{
  "train_examples": 42238,
  "crop_scale_min": 0.5,
  "hidden_act": "gelu",
  "widths": [192, 384, 768],
  "residual_init": "none",
  "optimizer": "soap",
  "merge_dims": false,
  "one_sided": false,
  "adamw_lr_other_params": 0.0015,
  "max_grad_norm": 5.0,
  "batch_size": 512,
  "lr_schedule": "linear",
  "warmup_steps": 620,
  "weight_decay": 0.2
}
Rows from block 4, named by matrix and row number. Rows with one number belong to one channel. Each number is 128 + 32 x the weight over the matrix's rms, rounded and kept within 0 to 255. All counts start at 0.
# convs1: 3x3 conv (model.blocks.4.convs.1.weight, 48x48x3x3), inputs 8-15, a 3x3 kernel for each
# convs2: expand pointwise conv (model.blocks.4.convs.2.weight, 192x48x1x1, transposed), outputs 64-127
convs1.21 [205  51 162  59 128 128 128 128 132 128 128  44 128 153 128 128  67 212 132 128 128 166 158 107 148 128 128 128 128 195  39 255  52 193  74  53 158 154 122  60 128 116 128 128 130 128 128 175 128 136 128 128 128 128 194 128 128 128 130 183  54 151 128 128 139 128 128 179  86 142 128 193]
convs2.21 [128  91 128 155 128 128 128 128 128 128 151 128 141 200 128 128 113 128  96 180 128 167 112 128 108 128 128 128 128 139  61 228 128 128 128 128  28 128 114 128 128 171  78 127 128 128  60 172 128 141 209 128 116 110 115 128 171 128  61  96 128 173 128 130]
convs1.22 [128 121 128 163 128 128 128 128 128 128 121 128 128  79 162 128 128 158 128 128 155  72  69 128 128 128 125 128  73 128  67 167 108 128 128 128 128 128 128 128  79 128 128 115 153 128 128 128  59 134  87 128 128 128 197 230  95 128 128 128 111 128 127  63  54 151 128 128 128 201 173 128]
convs2.22 [126 120 128 128 128 128 128 128 128 128 141 128 128  82 128 171  81 128 113 157 171 127 255 128 128 126 128 106 128 197 128 128 128 179 155 128 128 131 128 128  80 128 128 135 109 128  90 128  86 138 160  64 128 128 128  96 128  84 128 153 128 104 128 128]
convs1.23 [ 95 143 148 128 188 128  39 184 215 169 134 128 128 128  77 128 128 124  71 128 165 119 199 182 177 128 143 128 128 151 128 128 154 128 128 128 121  68 184 179  73 128 128 174 132 128 128 128 128  88 134 193 156 126  95  88 128 128 128 196  66 158 128  61 126 136 128 128 181 128 166  94]
convs2.23 [206 128  96 152 124 185 128 130 133 187 128 128 128  88 147 166 128 128 170 143 108 155 128 128  87  79 111  63 112  44 128  63 107 106 138 128  89 114 128 128 128 128 128 128 128 128 128 128 128  86 128 209 128  99 128 144 112 158  72 128 128 128 129 144]
convs1.24 [148 139 113 128 128 109 128 146 133 128 128 195 104 147 128 128 128 128 128 135 128  83 205 120 168 128 128 128 197 128 128 180  98  79 128 128 128 111 128 163 128 111 128 128 183 128 134 128 128 166 224 128 200 128 128 128 132 128  53 161 128  72 109 177 128 128 119 143 137 122 114 128]
convs2.24 [191 128 128 203 128 128 128  82 101  46 131  69  81 128  96 106  64 137 128 128 124 128 128 186 128 128 146 128 128 128  76 128 128 128 128 178  62 128 128 163 128 128 128 138  55 128  94 218  46 128 128 120 128 168  49 128 128 128 120   3 128 128 128  72]
convs1.25 [111 128 128 128 132 128 128 101 128 128 128 128 128 128  57 128 127 128 128  65  72 128 124 128  98  97 128 128 128 128 128 128 106 128 104 128  94 128 128 128 152 184 128  96 177 150 122 128 129 128 139 119 128 128 128 128 128 128 128  56 133 128 115 133 108  78 155 128 128 128 128 128]
convs2.25 [123 128 128 128 128 126 128 109 128 128  26 186 128  97 128  62 130 128  81 128 128 118 100 176 207 128  50 177 128 130  94 128 128 128 128 128 187 168 141  55 169 128 124  92 159 128 128 128 128 157 128 128 128 128 128 128 128 128 128 214  99  41 128 128]
convs1.26 [128 118 128  98 168 128 128 128 152 130 128  90 197 128  96 128  92 136 128 128 128  94 128 128 126 128 128  58 128 128 128 130 143 128 128 128 165  83 100 128 130 128 128 155 128 150 139 101 128 102 141 128  86 116 128 176  27 128 128 145  87 170 128 128 128  56 128 113 173 200  96  81]
convs2.26 [181 128 179 128 154 128 128 128 128 128 162 128 128 128 128 128 128 172 121 128 171  64 128 128  78 128 128 128  99 128 125 128 132 128 128  55 226 134 145 142 187 128 128 128 128 128 128 108  86  88 128 169 115 194 224 128 179 115 128 128 139 128 128 128]
convs1.27 [128 128  54 128  83 210 128 100 128 128 128 128 128 145 128 128 145 152 102 128 119 128 128 114  60 191 161 139 128 169 128  65 105 154 147 154 164 128 128 128 128  86 128 200 128 128 128 128 128 128  81  75 144 167 191  89 255  86 128  20 128 150 128 156  56 149 146 228 128 130 128 128]
convs2.27 [ 72 128 148 128 165 128 100 158 128 128 172 128 128 128  51  90 170 128 128 107 128 128 128  58 131 179 128 128 142 185 128 177 128 131 135 173  54 128 128 128  63  72 128 128 128 124 128  73 128 128 143  72 128 128 120 128 128 128 128 128  97 128 212 128]
convs1.28 [129 128 128 128 140 128 128 128 128 182 128 128 128 128 190 128 128 157 108 142 128 128 154 136  96 128 131 128 128 180 128 130 128 128  93 128 157 109  79 128 128 128 128 163 104 128 128 128 138 161 128 129 135 128 128 128 128 146 128 128 157 128 115 128 107 128 141 128  80 128 128 161]
convs2.28 [ 85 128 128 128  72 136 142 128 128 128  66 128 184 136  86 128 102 128 102 119 128 205 128 128  79 128 133  59 216 128 128 128 150 136 128 128 128 189 123  54 128 123  69  88 128 128  74 133 128 128 117 134  68  57 128 171 128  79  97 128 128  64 127 128]
convs1.29 [132 157 179 128 128 103 127  99  56 128  67  85 173 103 170 177 128 128 160 128  61 128 128 128 128 143 128  43 128 212  86 128 128 128 128 128 179 128 128 128 128 128  86 134 128 115  78 128 148 128 128 139  83 200  97 126  81 128 118  99 128 147 128 128 207 128 128 125 128 163 128  43]
convs2.29 [128 139 112 128 128 128 105 128 128 128 128 128 155 128 128 128 103 175 168 189 128  72 128 128 165  64  82 128 128 128 128 106 128 128 158 164 117 211 128 133  75 121 128 228  88 158 128 156 136 128 101 128 128 109 161 116 128 128  96 128  93 128 233 128]
convs1.30 [128 128 128 128 141 128 128  87 128 128 177 128 156 128 171 128 120 128 128 128 144 128 128  41 128 178 201 128 186 128  65 194 128 128 127 128 128 128 122 189 156 128 128 128 179 128 128 128 188 128 110 143 128 195 128 128  49 128 128  89  88 144 131 128 121 204 128 124 128 187  70 128]
convs2.30 [128 152 145 144 165 128 128 155 141 128  62 128 162 128 173 162 117 128 128 128 128  27 129 128 154 128 142 128 128 128 128 128  99 128 173 128 100 128 128 159  69  82 205 128 244 128 128 128 128 142 140 128 128 187 128 128 128  98 128 128 128  97 175 128]