config.toml
model = "image classifier"
activation = "gelu"
kernel_size = 3
avg_pool_shortcut = true
adamw_lr_other_params = 0.0015
final_lr_fraction = 0
Rows from block 10 of a small image classifier, named by matrix and row number. Rows with one number belong to one channel. Each number is 128 + 24 x the weight over its row's rms, rounded and kept within 0 to 255. All counts start at 0. Numbers have three digits each.
After each channel's rows are labels from the 100 images, of 14848, where the channel reaches its highest value: "responds to" is what is common among them. Only what is clearly more common there than usual is listed. The data: capsule endoscopy frames (Kvasir-Capsule).
# convs1: 3x3 conv (model.blocks.10.convs.1.weight, 96x96x3x3, each kernel summed), inputs 0-95
# convs2: expand pointwise conv (model.blocks.10.convs.2.weight, 384x96x1x1, transposed), outputs 0-76

convs1.43:099093108141146166095119119141132099120126121151105123123111095104108151114120111106125188124132137103130137143131166118117118106149098133106139176086140137150139122130120101156144141124108074123136130105150117126096123113072135169114101118118128180147124134119090169117115157040131149141
convs2.43:139128128128146116164145159196136128165177128128128128128081128118128125128128162128080180128128128128128128128128109105128128128099128128107128137128128128117148160128138128114128081099123070128112128128128128121173128121128111128
responds to: finding: ileocecal valve

convs1.89:145131136150069093110142122113132112159141089098108133149115139101119119126163153119178105138160128115123117128183119109108150099093174117119178155074121135084122107138128119120115115122129098134100127111132124131120150098111114155136164156076184144131132121145127161116102148156164102115
convs2.89:128121128128128128113065103128083095115152097128128135128128154128078128128116128128101114128144127128128128128128128128128118115128151128066139128132128105128128128128133128128128100128191098128097128098128105171142128173128233073
responds to: finding: pylorus

convs1.29:102124102097132125065123148131119118076147135092134145115143150138134106146131086141120142119138135110161117063130123116154160103146087145103112105144168102077132118108130125121107126078151177164141116121134146096175118121130126111135128164154102100115102103136120120140125157176102134099
convs2.29:078094128128143236128128128128128101151172090167113128181190128100128095128128111129193128128128128143128128111128154128147173128128128128128118128145128128128075135148152114128128118128128141128128128128146155104128150128142111153
responds to: finding: ileocecal valve

convs1.38:136120149149092190111110133097158126137097108117166109114087103123132130137124118123133114136122195131117141205169146136175082141115119127149137106155147123155141114095142086143140124129116140168136176111102131149129155115120105126101113103146140085144119133115132090092132130111113096116
convs2.38:085128157124164117116128128171170123128075079128128128097128128128128177080128100169202111128104128128128132128128128107145130128168096107145128137128077128128128097161116128128153178128128126170128204089128128184108128137128086136
responds to: finding: pylorus; finding: ileocecal valve

convs1.35:117131238129114154130166101090112111133134139141120131124151136104094127137154117128078113124169149116118104144135121144155124162141135140079102135151109159130128103089122105119080118129094108126140127131111104096130152116119104121169099115144127152148095140138121100105076132137098132110
convs2.35:097128128128070128128128128172120128104080128128128171128128128128128128100142128091143123106128109101128100147132128111119121128128128107118128128148128078156068128127128128128128128074128151128124129128128128157104122128121137128
responds to: finding: pylorus

convs1.6:099140126091126142140144136167134120124097143125178133115110119145154096154153144105128097137189122106066149143130137108127109085173143166118082134138090126164112095105112136141130123141132152137186098115124089153120101143137184099140114126119141135154133172134113135133134144132158164126
convs2.6:085187113117128128128175128128128122123128125128128128128104104128128128138128125128191076159165128096128128117145128109121157128134128128099167119128076070163128128119128128128128100077116128152128076196128128128134098128128128103
responds to: finding: pylorus

convs1.16:146173154166131116110138129122118118131122128105173115142114112128126081091107103086085121105101138140121117097094161124160156159132123121135171154109150141117148128088136098126119111144122128156161142167129139107108118101093135115124114112119112120120079120151127191154151173135096151187
convs2.16:121162128128121157100128128128128128128120128114144200120126148132091149128128128128128184076196117173128128128128128128173128176128128128128128128165146115167128124128157065138128128128133133128128128128128128105128170128128135080
responds to: finding: ileocecal valve

convs1.78:109112169142113132129175117110085120130143145095131095125132104136153123088181140133127164134146132120144126099082156193134096138100113160110134085127118120162151138132146150122149137170107130139113132118170088158135094142145166145152139130129104122097121079134082126131127116121157177123
convs2.78:100128128090128109192131156128128080128128128100128128164128121128125138169143128086080169128128158128128128145128161181128128128111128107128171128128128092128128098128098048126128128128111128094123128128128173128171190128128128141
responds to: finding: pylorus

convs1.69:089152139169141104129148143160125117098109074128153130104151118139103124120088122133106116118122114111141128118120109074103112102083115141137127119146127144155116118130134167082064124116123152088144125173122080103110115127147095119119143139124120158155146157135101094115107192138094111159
convs2.69:128128128140128101090129128149128128162200139128128076196101094128129128145110083128128118142120128124128128109078111128129161128128192128170128157100082128128181128092157147098143095183128147128079103104089128108124128128128128128
responds to: finding: ulcer

convs1.23:114162167135145126130121127153121159125136136096095130121115175134167113108092109124087083107133112085103139125131121156139134125089130121121136116110147124132157118070108175107162113136100177118151122099098150122115078131114148193111115173098104126108144143123150108152106087114111122136
convs2.23:115079128094133128128128128128123128128128128128157128131128135107100085128128128108130103128137197128140128128128128128128128128207128150116127128128140128168128089151128128128128096093128130128113128128162128128151128128128128109
responds to: finding: pylorus

convs1.75:128134123094112145192098170132140104153104122114097172138132136123127119091096112123137119128115123114101157084124125113110122134150131144101095139135179145187169121127152120126120148065145158145141103149138094136109178127165100171095141133143144111132131113102083111117123152150118147108
convs2.75:077128095128128145128111128075128128125138128114128128128128128140109125085166086128128143128089102079112128169086128155128128132138116111128128164095164138128128160105128128128074073079128128128109128128128128128128128169128033128
responds to: finding: pylorus

convs1.44:138132075142146114104119107147147119172122113069141152143140132123165109109099094117123079177163144114111120154086150115133123116129122096156168169177149115131104118106141125152148146141085144132114126127158117137179133137153131139164123115128155128145128114184123163123108113137085162127
convs2.44:092128148077170112128112137150194128126128128128128172136128128122091181109163128132128155128113128102128128154092128173129128128128065128128081128106128128128181128128128076128103186098128144128128128128156128169128111128128130096
responds to: finding: pylorus

convs1.73:154186093119125120097127122147138128169105139129113142154083122121146144106103129059130108125156110116075150113122166167135148187156151093120130131127128113156128145133096127121135099119074138127101095178092118129112121124117123148124126103109131146160173116135146115108096137148142165136
convs2.73:128128143160128083137128128128128128092128128128128098128106128153096128079128139128128128109112128137128196123129090128128095206128093128084146128114128189128128128184128128128128128077128128128091128128128128128128183105128128128
responds to: finding: pylorus

convs1.25:094133155096086120113131112125095123126167179095109108103130100153146108119107136106126126136133129149146120149098111167110099123088124128125135182156121125140114104141072097119120108127123095117131149149117157053106097086124131136153133149115115081089139132134171131155130170110116144128
convs2.25:128128128176153084128128104085128090101128128128128128128128128118128101128154116100072106103128156128128128128130128121137128128196152110137128128088122128128121146135128089128128154164163097128071102128128131129151109128104081128
responds to: finding: ulcer

convs1.95:128124152113108159135102138130107136148108101099152117061120143133142117165171119146145164112134162147110135124134089088130113104161159084117136080129158117119128197127119111124112105163132077171144109136136053110148119122160148169138137150122121135134117128138134120126131096139149124112
convs2.95:141128107128059180126138087128118128128107108114128141128128128128134128134127093112100128128156065109099128128128128128128128129159128128125112128095076128172143181128148128128128128128085102128128113128150105128112129125150128148
responds to: finding: pylorus

convs1.2:151113127126120122164111137122152142133097159124125140169112072114094134106119127101149101113081127105149106103095123176113173088147180176138114108145079108107157111118145111134110144163124134157171116117113111166171160123090124081143122100103140145134087128119125117127129116126142121132
convs2.2:125134128115128205128181128149128128076133091134132108157194128128128128128128101128128136128128173089128128169128128128064128128158128123128053128208116128128120144128074128128128128128059128111128128110128104146128128105108113112
responds to: finding: lymphangiectasia; finding: ileocecal valve

convs1.57:126152122106082177129124159126100115110145166105149145114144124159121116141066103115142097095125113128084171145142129140087141128127103164116112136115087177107132151131112151150119132179143139150130107096166125105115124140159135117148144149158167132130104143132177145164106099093107135153
convs2.57:119198098145128128128128129128118132128154114128123128128143056128128128135117128128128140128081106200073128056128148128128154103128128105128124138128128083128149146128128108128128103148133072197138107105128070128144128135128128128
responds to: finding: pylorus

convs1.3:121134118134143101139128181176114130117126132105131207125096115095125137157108111104110140119175137137112132154173176138115147125119118121121106162105129159133148156117161087135134109140134107146133089129100117086139158134166132109122147098144125148045117130154141115131125102139128143165
convs2.3:128128128151128113128107128128128128067138166128104128066096128128098128128183128105166128128128128158128170128103128171065194128148070074128122128128167169123128187128095099105093115128125128149128128128086173128116128128128128167
responds to: finding: ileocecal valve

convs1.18:131091134127116118152099130146117143106106124166156152078106139149116147144141109138090136126209092132156124138139164130129096102119101163133100118144127122102104083123128154142109119127114120166180137111132146135169076119070140116111112142165142140121133135120119118170157113139162162123
convs2.18:103170120128128137098128183128128128192128070128128186128125128153132091128143128147132066128136128150120128093128128128128128128128128128132148131128059128092091128128083091128116089177128171120114128128128128177166134152128128178
responds to: finding: ileocecal valve

convs1.8:149123101095097138182162157114123115071099116114127133160159141157122114158153127116171168120100106114141123143126171159126089112130133148106123122165168126142123144147148106168169093095124102155166142131107102142136109160122109104116105114137130155076103124133103137111079138120107115145
convs2.8:128128128090126155171128128128186128111216128153128128128106128128128128159110128118128017128128125065152176105128128117128161182152128085081150128121128128128128128081158128118128128128128087085144128082128128108180110128169128140
responds to: finding: ileocecal valve

convs1.5:153111163142146130147107112105130127144099141148155158145128094173151105123160147123108091130197125114141166140118132106107122095134120171104138145159133162145138070123138128109124090143093141105192129130116107155152156122112098127138103120143130112065137140117145157124154096115130166147
convs2.5:128128128128128128128082128162121128084108095112126128128128094128105157128128129128140127128128088128128127170098128128128128128177081128128128149128128118128128128161128128128128128125128115105072093174128128128128128119142128127
responds to: finding: ileocecal valve