Rows from block 2 of a small image classifier, named by matrix and row number. Rows with one number belong to one channel. Each number is 128 + 24 x the weight over its row's rms, rounded and kept within 0 to 255. All counts start at 0. Numbers have three digits each.
After each channel's rows are labels from the 100 images, of 14848, where the channel reaches its highest value: "colour at peak" is the nearest of a few named colours to the mean colour under the peak; "top examples" is what is common among them. Only what is clearly more common there than usual is listed. The data: capsule endoscopy frames (Kvasir-Capsule). In brackets: how many of the 100, against the usual share in percent.
# convs1: 3x3 conv (model.blocks.2.convs.1.weight, 48x48x3x3, each kernel summed), inputs 0-47
# convs2: expand pointwise conv (model.blocks.2.convs.2.weight, 192x48x1x1, transposed), outputs 0-191

convs1.41:133152107144149126200112115115092169119145142137119107150158150113150118122119188139125114115130111102067131117122133141111110143141084124156146
convs2.41:100099179147128102128128141136128128128137154128128128128128119152152162128128095058128161165059108101111128087128105128128128128128128128082128062104128138128132145128120062091128178095101128117128152128125128098128124128128128195094128144128128128159112128103128128128128176128128128159100128079084097132136135127148128128126128111139128128128128128128128128177128111128128196085128128128097128157128128164125185164085128128149128128128177147128128128132093189072166128128137193111114128128128148086128166128128166128135108128101127128179128155128128122128128146128123159100
colour at peak: black (98 vs 5)
top examples: finding: ileocecal valve (25 vs 8.8)

convs1.6:147176129154125123077114156138103104129108089130172116135147113083130128102159106138103112115099118151134122089164095122138146138121095110108088
convs2.6:128099128174128096128128100167087128119128128128161128128152160179128152128128098116128128128128138128169128128128096128128128144125128082108128128128128094162137159179128165128128095071141172128146128128128112128161049157170122147128059083128119110150133120145128168128128128113128172128139124128128093128128130162057143128128148128128128128117102107121128140076128093099107171128128112122148128128128128128089134128102128140128128055091096082128128100136097171091127110128094114112128128128101108122128128128157102105151167105137202128128128128128128092075128128135128141160
colour at peak: black (100 vs 5)
top examples: finding: ileocecal valve (27 vs 8.8)

convs1.33:134141103110118124126127106135153154138117111159127128138093148104097141123152091153088139124087109119103159123111140105130118143150208111074115
convs2.33:128175107128128128128158079128123181091128128128128128128128128163157128084070074112178128128124128128128092107128128099128131178113165128128128136100128128089128019128154128130128128128148157147128128148113128109149148151155161128165093128124128128152142128128128108128128128107172128165128107128128128107128128129083128128173128138134128135128088128143128128128098090128128141130128146149119209094128128128098065096128128093128141128095083128128148128128141128173128128128098177166158128128128128097189128128148069128175151128128081148125128128128100114134136128112128128153
colour at peak: grey (26 vs 9.7)
top examples: finding: ileocecal valve (32 vs 8.8)

convs1.39:115129131137140133103154153114145137105090156128148078148127128148125072118096147101117115115113170118093072141180137093108110139137112133147113
convs2.39:068089128111094128128089128086070128128103128140128128128128175080128085128128127128158128128111128128083155167079160128128128128128128128128128118178128110116083128155128082128163159108128128147128128128108128161097128128128128132128155128121160148128128128086085128099139126086133100144128128128128088168128128079128128128099109128128186128130128128128128189104128128128157128128082128128128084110128128141166128128096128117163128138128128128128122128128128174186143128060104122094091175128120090154128128128128139128128176094128147128197093125147128050135128128115128128127
colour at peak: grey (26 vs 9.7)
top examples: finding: pylorus (26 vs 3.4)

convs1.23:127142095115141133144094164103124112091129134142124140129150121139122120106179108120158137088095160111138095135160129139139078107115089158073147
convs2.23:165120222128157128128128098106128128128136144146179065128130141125128166125128128140091159107128128148088134128104128128078128076128150179130121128103115128128128128128128128128128128141128142089128128128115140128189128109164128128128128128128128128091143128128128128076164128128128184128097128153077128074131096162128128177128128099167128128177128172173128128128128078193088128084128124169128128137100141126128128128120128128082128128175128128128128128128148113128138128056181128137105128128128132128128128128147166111126181128146087128120128128101128098149160128128157128128
colour at peak: black (100 vs 5)
top examples: finding: ileocecal valve (27 vs 8.8)

convs1.45:116152147127122112103135158145171147128151130110171123143168102163106120102181156137122132124105130137134105163154124171133068173118125133131127
convs2.45:112090128128146128147128094128120128128091128100128128128128057128128094128128128096128128160120157104137086126072129126128080128106102128128090128098128128147128082128128128076170152092123128128100124128128128128151096119128091128089128128182146128083100097128128109128128076128128105184130128127128128128128156154074128191089072172128128135081128148128128128128128094128092126093128128107128128117145128128127149161101143176124128093141100128128128077086128128128128168128128102160128128069128188077128128104128128084128152092128141112128106134128128128128160128159107090150
colour at peak: black (100 vs 5)
top examples: finding: ileocecal valve (29 vs 8.8)

convs1.3:133174089147087118082094114168172133127116108105120124137131144148129097139145120085132099113117113143132129097109093108109087141139165161114128
convs2.3:128176128074128128093128068080176128168186128128128117128128164076135113093150128091128101128128093146128128160128166073128181092111128153085153100178128122128112128179081128128080128128119092128128128128128101128128128128128128128100077128128128124142128082178128128159111128128128117132128128096128110128128128150128135128128070141128128128097128118102128128128128149132098129128128165128128128099137103207094152128128128156117098128067128091128128128128128128128114187128072102128056121133128128128108107144128128117128128128098128151179128096118128114147128128129128128128
colour at peak: grey (35 vs 9.7)
top examples: finding: ileocecal valve (30 vs 8.8)

convs1.5:108138136146137128107144088135150124119133151124161121134152145104160152186169166113091148116086115157140103141160117111111100166128121150091156
convs2.5:128128124185150094182128117177128128128121085103143092128123122168142098152128093104167128128149128128128119078122128132151128093114108150174128128150115128128168128097138156130128128128094156128128128196096128150128150128128102082128093128128147128128109124109151125102111128128128128128181109136182102128222128149182078128128126128098128128148128128114128128150122128112128123128128128120128128128083128128103146101128128144128117096068098128128128128088096128128147128128128093108128101058095103164128087098128173117128092098081091128128128180128163160128128128128128128128
colour at peak: black (99 vs 5)
top examples: finding: ileocecal valve (31 vs 8.8)

convs1.22:133119117101138136164118169131135096115142130155113105154097175109135149115160118148152131115194105179088117128130102126145147092129128091117137
convs2.22:128128107149128128174064127128128146128108128128128128128128128125191143128128109128075128092086101139128128128128155190128128129128128110154128188152112128100138104128128172128069125165096125128128124128128201144128128128132128100144140123076150128128128128076128128113116128124101086128141128128151128104115128128157128128106128104128128050184123169101128128128115150077101128095128098086128128102098128128142128128118128129128095128133104128128171128128128128097168145096125128128081088101128128128089128080128128086078069128123164170103128131084128153175128128128144128128
colour at peak: black (100 vs 5)
top examples: finding: ileocecal valve (37 vs 8.8)

convs1.37:151148095117131127058144116152104099193152143109153149136121146111150130145157130120121141128112144127129098149157125091115144144107165100131086
convs2.37:140128146137128128126152117098128128090128139117128131133128162109083155128128185128089128128128113128163128128128143128116128113128128106122128153114102128128188128081117128128179121128167113106101156179113127128097128076128128111128128128128161153128111128155128128055094128128128128075045128092128162128107076077098128128079128164128128079128200128059128128093139128128128128128128128128138118092128145101125128128128128128128128183112127095140128128128128098128128128128183128140101128128128128128133128128128128128137075118128128128099128106184172128084155098101128121070
colour at peak: black (100 vs 5)
top examples: finding: ileocecal valve (25 vs 8.8)

convs1.8:115162122118111158121114092138138085152152145125131106103138144125163124070149138189101141119149117110125100087123115168130097163150117120116107
convs2.8:128091128167128162128121128135128096194128106128128128128123167128138128128128070157128097105128128120128089153128128166151128111128125114128124070075104128128128128128178128128128151171092073098128128118128114098128075105128142106128098176128145129132128150128100118128128105091128146102128128089146111128128152109128102096128128128128153086111128144128128110149128128128080128128128146128128150173128070141128124128114146128165180176113100116128099113128199122152128183102136119128093128128220128093143128128128128128128093075154128126096128136128094135128119109083128128177
colour at peak: grey (45 vs 9.7)
top examples: finding: ileocecal valve (29 vs 8.8)

convs1.47:107179116132120149177100095124142127117128133152117123105129128134163069089145135097108131144174135143130141160098132124153151138135169161095134
convs2.47:128128128128184122128088123128084128128116128136128088128128128128128147128128111116128128163128128129128158139074091128120128172128092185079128128095128128128128084128128128128079199108128155128103128077128128128128101128128093180128122128099078128128128099128112128128128128154065167195128136128128128106128128128128128038115128128128065128128128158128105128094088128132128128128164128105122128076128087110128128089116128128128128186071114128085095121128142100099128118128103128128128101128125137128128128082098128128131128071128128078128128128097128128128128104112078128128
colour at peak: black (100 vs 5)
top examples: finding: ileocecal valve (43 vs 8.8)

convs1.9:143108119139095133131126144133090086104153104117101105130157089128157137174155114179086136140116114106125136101161137086077124138107123131114147
convs2.9:128128127145107128092171186128167128121148129128128155128128128191123168128128128105128192128145128094128128138126101088128231148142128128128162128128136143128128128128128128128128128088128178152128087118128128121128128087201128128128128128128128128120128128128128066071147128128098128128122128128128128128151091098128128128093128157128066128128128152122157131198094128128128113128128128116128162189089151128128128128128128128128097069113110162128179128152128098128128136128128128128095128132128128128173128128158091128079128056158133128128128177136128128128157128128097128128
colour at peak: black (100 vs 5)
top examples: finding: ileocecal valve (33 vs 8.8)

convs1.11:119180109109145131129114124169133160096142116112133139143181136121157111107201123113125102129141054131132144113129124119137100128131109135126107
convs2.11:105128150146166128158153105128121093128128087128128109128079170132155147128137128128128128137145128126075088128103128128128107128128128160065128146139128111133123100128130148097150159128116128121133128153104109128128077121135099114128128128134128156128148081104128069164128073128128082100128086128126147128148142128124128128128112090188173128146128128109136128128128060153142122117082128128111128128134103144178128128171159137128169128111103169091175128102128154083167128106170102107128128128128105115134128182113097125153128128199128128106119135128088128100140119156151093189
colour at peak: black (100 vs 5)
top examples: finding: ileocecal valve (32 vs 8.8)

convs1.29:128139116138148148136136106138155137101166159174088169135165160087168118094156140118129118115135078095143110113161150115110115130115138152107135
convs2.29:128128141128128128128142128141128128108128063086143128154103128162163137128134096087164143163102197128081081086127128108154102100128128128128096128094128128128182186079156140098128140098093141078123078127176124138113112128128122113086108128144109128135089124105128128165128128128124112147102076128143128122144170128127128128119116128142128128128128128128092126157146116164092182102128091115128128098162089128132128138128128088128151137128128150128128074089139128124128178113085128128126120117128141106169104115085085128151073133147128082128128144105109128115153146165128095141
colour at peak: black (100 vs 5)
top examples: finding: ileocecal valve (30 vs 8.8)

convs1.19:100171133124121110148140153187104162160138128133116110112140140138132110152137131144140120140129105099135137105081120103069112142134137148092189
convs2.19:128128164128128096096128128086110128128120128128128128128128128128071128128128128113128128103128128128128128177160175143128128128132077143128112155128128128128096182128136128128128128128128128128212115121075076181128175128169128078128128128128196193201168167146079097128128128115107128128128099114128149085128128128128128162128121081182128105146128128128108128128128120196108128128128091185139182128128128128128128076128145128081140128064128154171128128171128128128128128164128157128098114128128132128128128104128128128172128112128128128128128132136128128128128128128128128113
colour at peak: black (100 vs 5)
top examples: finding: ileocecal valve (31 vs 8.8)

convs1.21:144159113135150141129119116143117130133134136139128063139138111115135157150226147129160152105128119126132123116107131173111147098122100161118118
convs2.21:128128111157092095146128146128128067102128132128074120175073128128155149135160128128182128128079128095150115056128128128128104128090128091128128128088143128128128128128128151146128128128128095128088128128128114128143128158128151104128128076127128128128084059136128137146128128069150128128146130128128128128167128174134128128128128089113128128077118128128128139091128140128126128128128146128143093128128119182128151128128190101154161128128128123128128128166095169085128087136128188128167128123188161128174081128164128128128128128128128128128128065151090128155130128148128116170
colour at peak: grey (32 vs 9.7)
top examples: finding: ileocecal valve (29 vs 8.8)